{"encoder_arch": "vit", "model": "masked image model", "dataset": "photos of plants and fungi (iNaturalist)", "train_examples": 90422, "image_size": 48, "crop_scale_min": 1, "horizontal_flip": true, "translate": 0.12, "method": "mae", "mask_ratio": 0.75, "loss": "mse", "encoder_norm": "layernorm", "encoder_norm_position": "pre", "encoder_activation": "gelu", "encoder_mlp_ratio": 4, "encoder_head_dim": 64, "encoder_fused_qkv": true, "encoder_bias": "none", "encoder_qk_norm": false, "encoder_parallel_block": false, "encoder_inner_norm": false, "encoder_drop_path": 0.1, "encoder_patch_size": [8, 8], "encoder_layers": 8, "encoder_width": 512, "encoder_positions": "learned", "decoder_width": 192, "norm_pix_loss": true, "decoder_layers": 6, "init": "small_normal", "residual_init": "none", "optimizer": "muon", "muon_scale": "match_rms_adamw", "lr": 0.004, "momentum": 0.95, "nesterov": true, "orthogonalizer": "polar_express", "adamw_lr_other_params": 0.0016, "steps": 7400, "batch_size": 512, "epochs": 41.9, "lr_schedule": "wsd", "decay_fraction": 0.3, "final_lr_fraction": 0, "warmup_steps": 740, "weight_decay": 0.06, "adamw_weight_decay_other_params": 0}
Rows from block 3 of the encoder of a small masked image model, named by matrix and row number. Rows with one number belong to one neuron. Each number is 128 + 32 x the weight over its row's rms, rounded and kept within 0 to 255. All counts start at 0. Numbers have three digits each.
After each neuron's rows are labels from the 100 images, of 14848, where the neuron reaches its highest value: "strongest on" is what is common among them. Only what is clearly more common there than usual is listed. The data: photos of plants and fungi (iNaturalist).
# fc1: MLP up (encoder.blocks.3.mlp.fc1.weight, 2048x512), inputs 456-511
# fc2: MLP down (encoder.blocks.3.mlp.fc2.weight, 512x2048, transposed), outputs 456-511

fc1.589:122114106112108102155109146156092152126138099078110151077129126122054075099101163096091117124159120110142096132110108127135121197075155075103144170167195165093148135139
fc2.589:144175110121106186124165135068118110124184161200110152127085146143118133154151122093146180090205103138114122133090156119197123086165140090156155099080110132194136141111
strongest on: class Liliopsida

fc1.405:113076114074161188178151158173134095123148141152162148095142055116126132143105161149065095194095089150145179102163097102117178136151124123100175147164102104153102161184
fc2.405:122082095122070164188109096123149174092088149183117112146111099115153104139135144122102205117182098160134191091115104152121145081077153166138088097141155178134092156108
strongest on: order Asterales; family: Asteraceae

fc1.24:131125079124131121135127144176097200100134163100150119111125106111155093140201130159122144143173109111127152116116132163131118150067168094139096054097126074163147153070
fc2.24:091123067136099145108111087097149149177158142145105078108136113083119186169103128150099164082080098150124170182103152138142125103082167161154132124078161124161139133166
strongest on: order Asparagales; family: Asparagaceae; text has "yucca"

fc1.608:097143080112131139108093169115217136076085103091137107134121156180117168117184103089091145113180080142069147104146152120144168166164041189128112127154148083098131146121
fc2.608:130167124116143156144166103072128133145114205147104176190143137143100102128211096172122132177090152127140155082160092106166122108141124106146130127161096100159109096122
strongest on: order Caryophyllales

fc1.263:101204145135130104134100142139166055201147123094122068176128155163165035133166093100143134148102175129133083139085209156124132178087158120105152182144117132142117159107
fc2.263:121111143050088108111116195135074136199129121089117063182146118060163114130128124123122090140177164107078118131102136100201086176087103111144135128091156103120127123136
strongest on: order Asparagales; family: Asparagaceae; text has "yucca"

fc1.18:147135154144155096110128151121152088144147109015150104048127175099101120107176198143103119150125179136180095119141125093157172110118137105161144141193140094111137161064
fc2.18:143119108119143129084136122102102085157100146114111118197162139031122088144086145099149088122167095122129122144101157156100067144134142113073141181188192141091117127149
strongest on: order Rosales

fc1.290:135105116121162092167083130094139110120188154164143154115134162112109099092137108079106160124158154110165113123149097091149178092112113103096106172162136144113138164156
fc2.290:130075108153071124088148108202139150164136063134197112096059128187136135155122099088142070116131146094145138159117115172132098145115128111133132096138071163200105135167
strongest on: class: Liliopsida; order Asparagales; family: Asparagaceae

fc1.96:147118115113068088151190171130190134127126151067124127092185077083162141136108150154166127156136070196070086090065107123108138119175070104109153135123129111116108094139
fc2.96:055135097108150134142165148085079080124111071127117167184080133131113148168149119152084181143154104122138140093086084090104112125116109128133143124103145094112171125114
strongest on: order Fagales

fc1.442:092100149121099112124180144106162143138091114037179134095144124114106137160142160092109182107128095146116128159143070148093134092149223146117111109180145094124108142070
fc2.442:128139132161098150138178157152175077161137162093097078081160093121119112120100090133140122124165129131145150120030130153159147123111091187166166167137122114085153119169
strongest on: order Fagales

fc1.98:129159161193108122124125112090134139161097118127039155137087099174065118083111187074111167163201112067146063167143129161154154113119140069081142060109218135118045160124
fc2.98:086137127110112090171185065162157109122223151122093081079152155079145113086159092131099131087150167142146085144164123150116116171130122103065107080108118169145094159048
strongest on: order Pinales; class Pinopsida; family: Pinaceae

fc1.391:176067176134039133146198174084177085150058153094191115177164102200077179119125167143092091126091114146069127139152141111110162120098135109139120113155122149155146172117
fc2.391:097141093152091137102151095144156104065210151104173134080170080097071117052118120093160151122128139125082071180114069135136122155103139076127085104130108159095141093091
strongest on: order Pinales; class Pinopsida

fc1.260:102091055142091078118121141131128106126131152190112061104158088103096127148145150147136169150117103114125111113099145139107186140154073115090168104070090092107093195107
fc2.260:127170143093128177095111144132117187142062099100168171074131105100145102128115136116162141179124088135068118121089104154147092147102103128107169157095100147146095132168
strongest on: class: Liliopsida; order Asparagales; family: Asparagaceae

fc1.572:153145149126073146148132072109113143176099169148133136130149117164118130098082169129086127054130138174113169154115143144090199094100141102112143168189175135141047103133
fc2.572:152054115117089099210119145121147073139138176119111129192135099142086088090165134133112161139142164126178118127158114133125158175137133063095149067128139115090154149174
strongest on: order Pinales; class Pinopsida

fc1.320:184100145123200151114160180162185178158135087212129142122076116188172124115068131121133159108151162117082055098171138161111101122072075154192160129158129103130109142115
fc2.320:095123160102126159137150106102125131102147176113129147150111118116169148140164097095156172138191091167128075122146125097134063107095129023126109228090141092135095100140
strongest on: order Asterales; family: Asteraceae

fc1.372:148095162117116156113113122098135102137038126127149098168122114141104125183139108119063131103166078197131161113143156142090148100164091144143099112129120115148100154129
fc2.372:168149112181123100187160141126096131168125102065103073110140130107119135133158105093112156156137130150107137098139115164161176113173113165130117136138103062141154109149
strongest on: order Fagales

fc1.745:108103113127170126152151069166114175149110135074118082115149110138137126136149103131123142176134134169111138131091195143132042118145144147116143173138163136129136082117
fc2.745:110135128146197101141145112176122149122131127132099089089119072122117111124074119131146156139171106121131134125076110160168128146141147122117154153051145089123124124124
strongest on: order Pinales; class Pinopsida

fc1.734:084150110147138140134130151117111133102169140142078195160065132156187109135086064141103119132094102165163147152153124142140108159158169120133123097126133093125127130125
fc2.734:124165142121144173079187140099123131079161155170140108116116155155134122064133084157174179110107057129138111179180126147152137144162172161167131170143134154065154135149
strongest on: class Liliopsida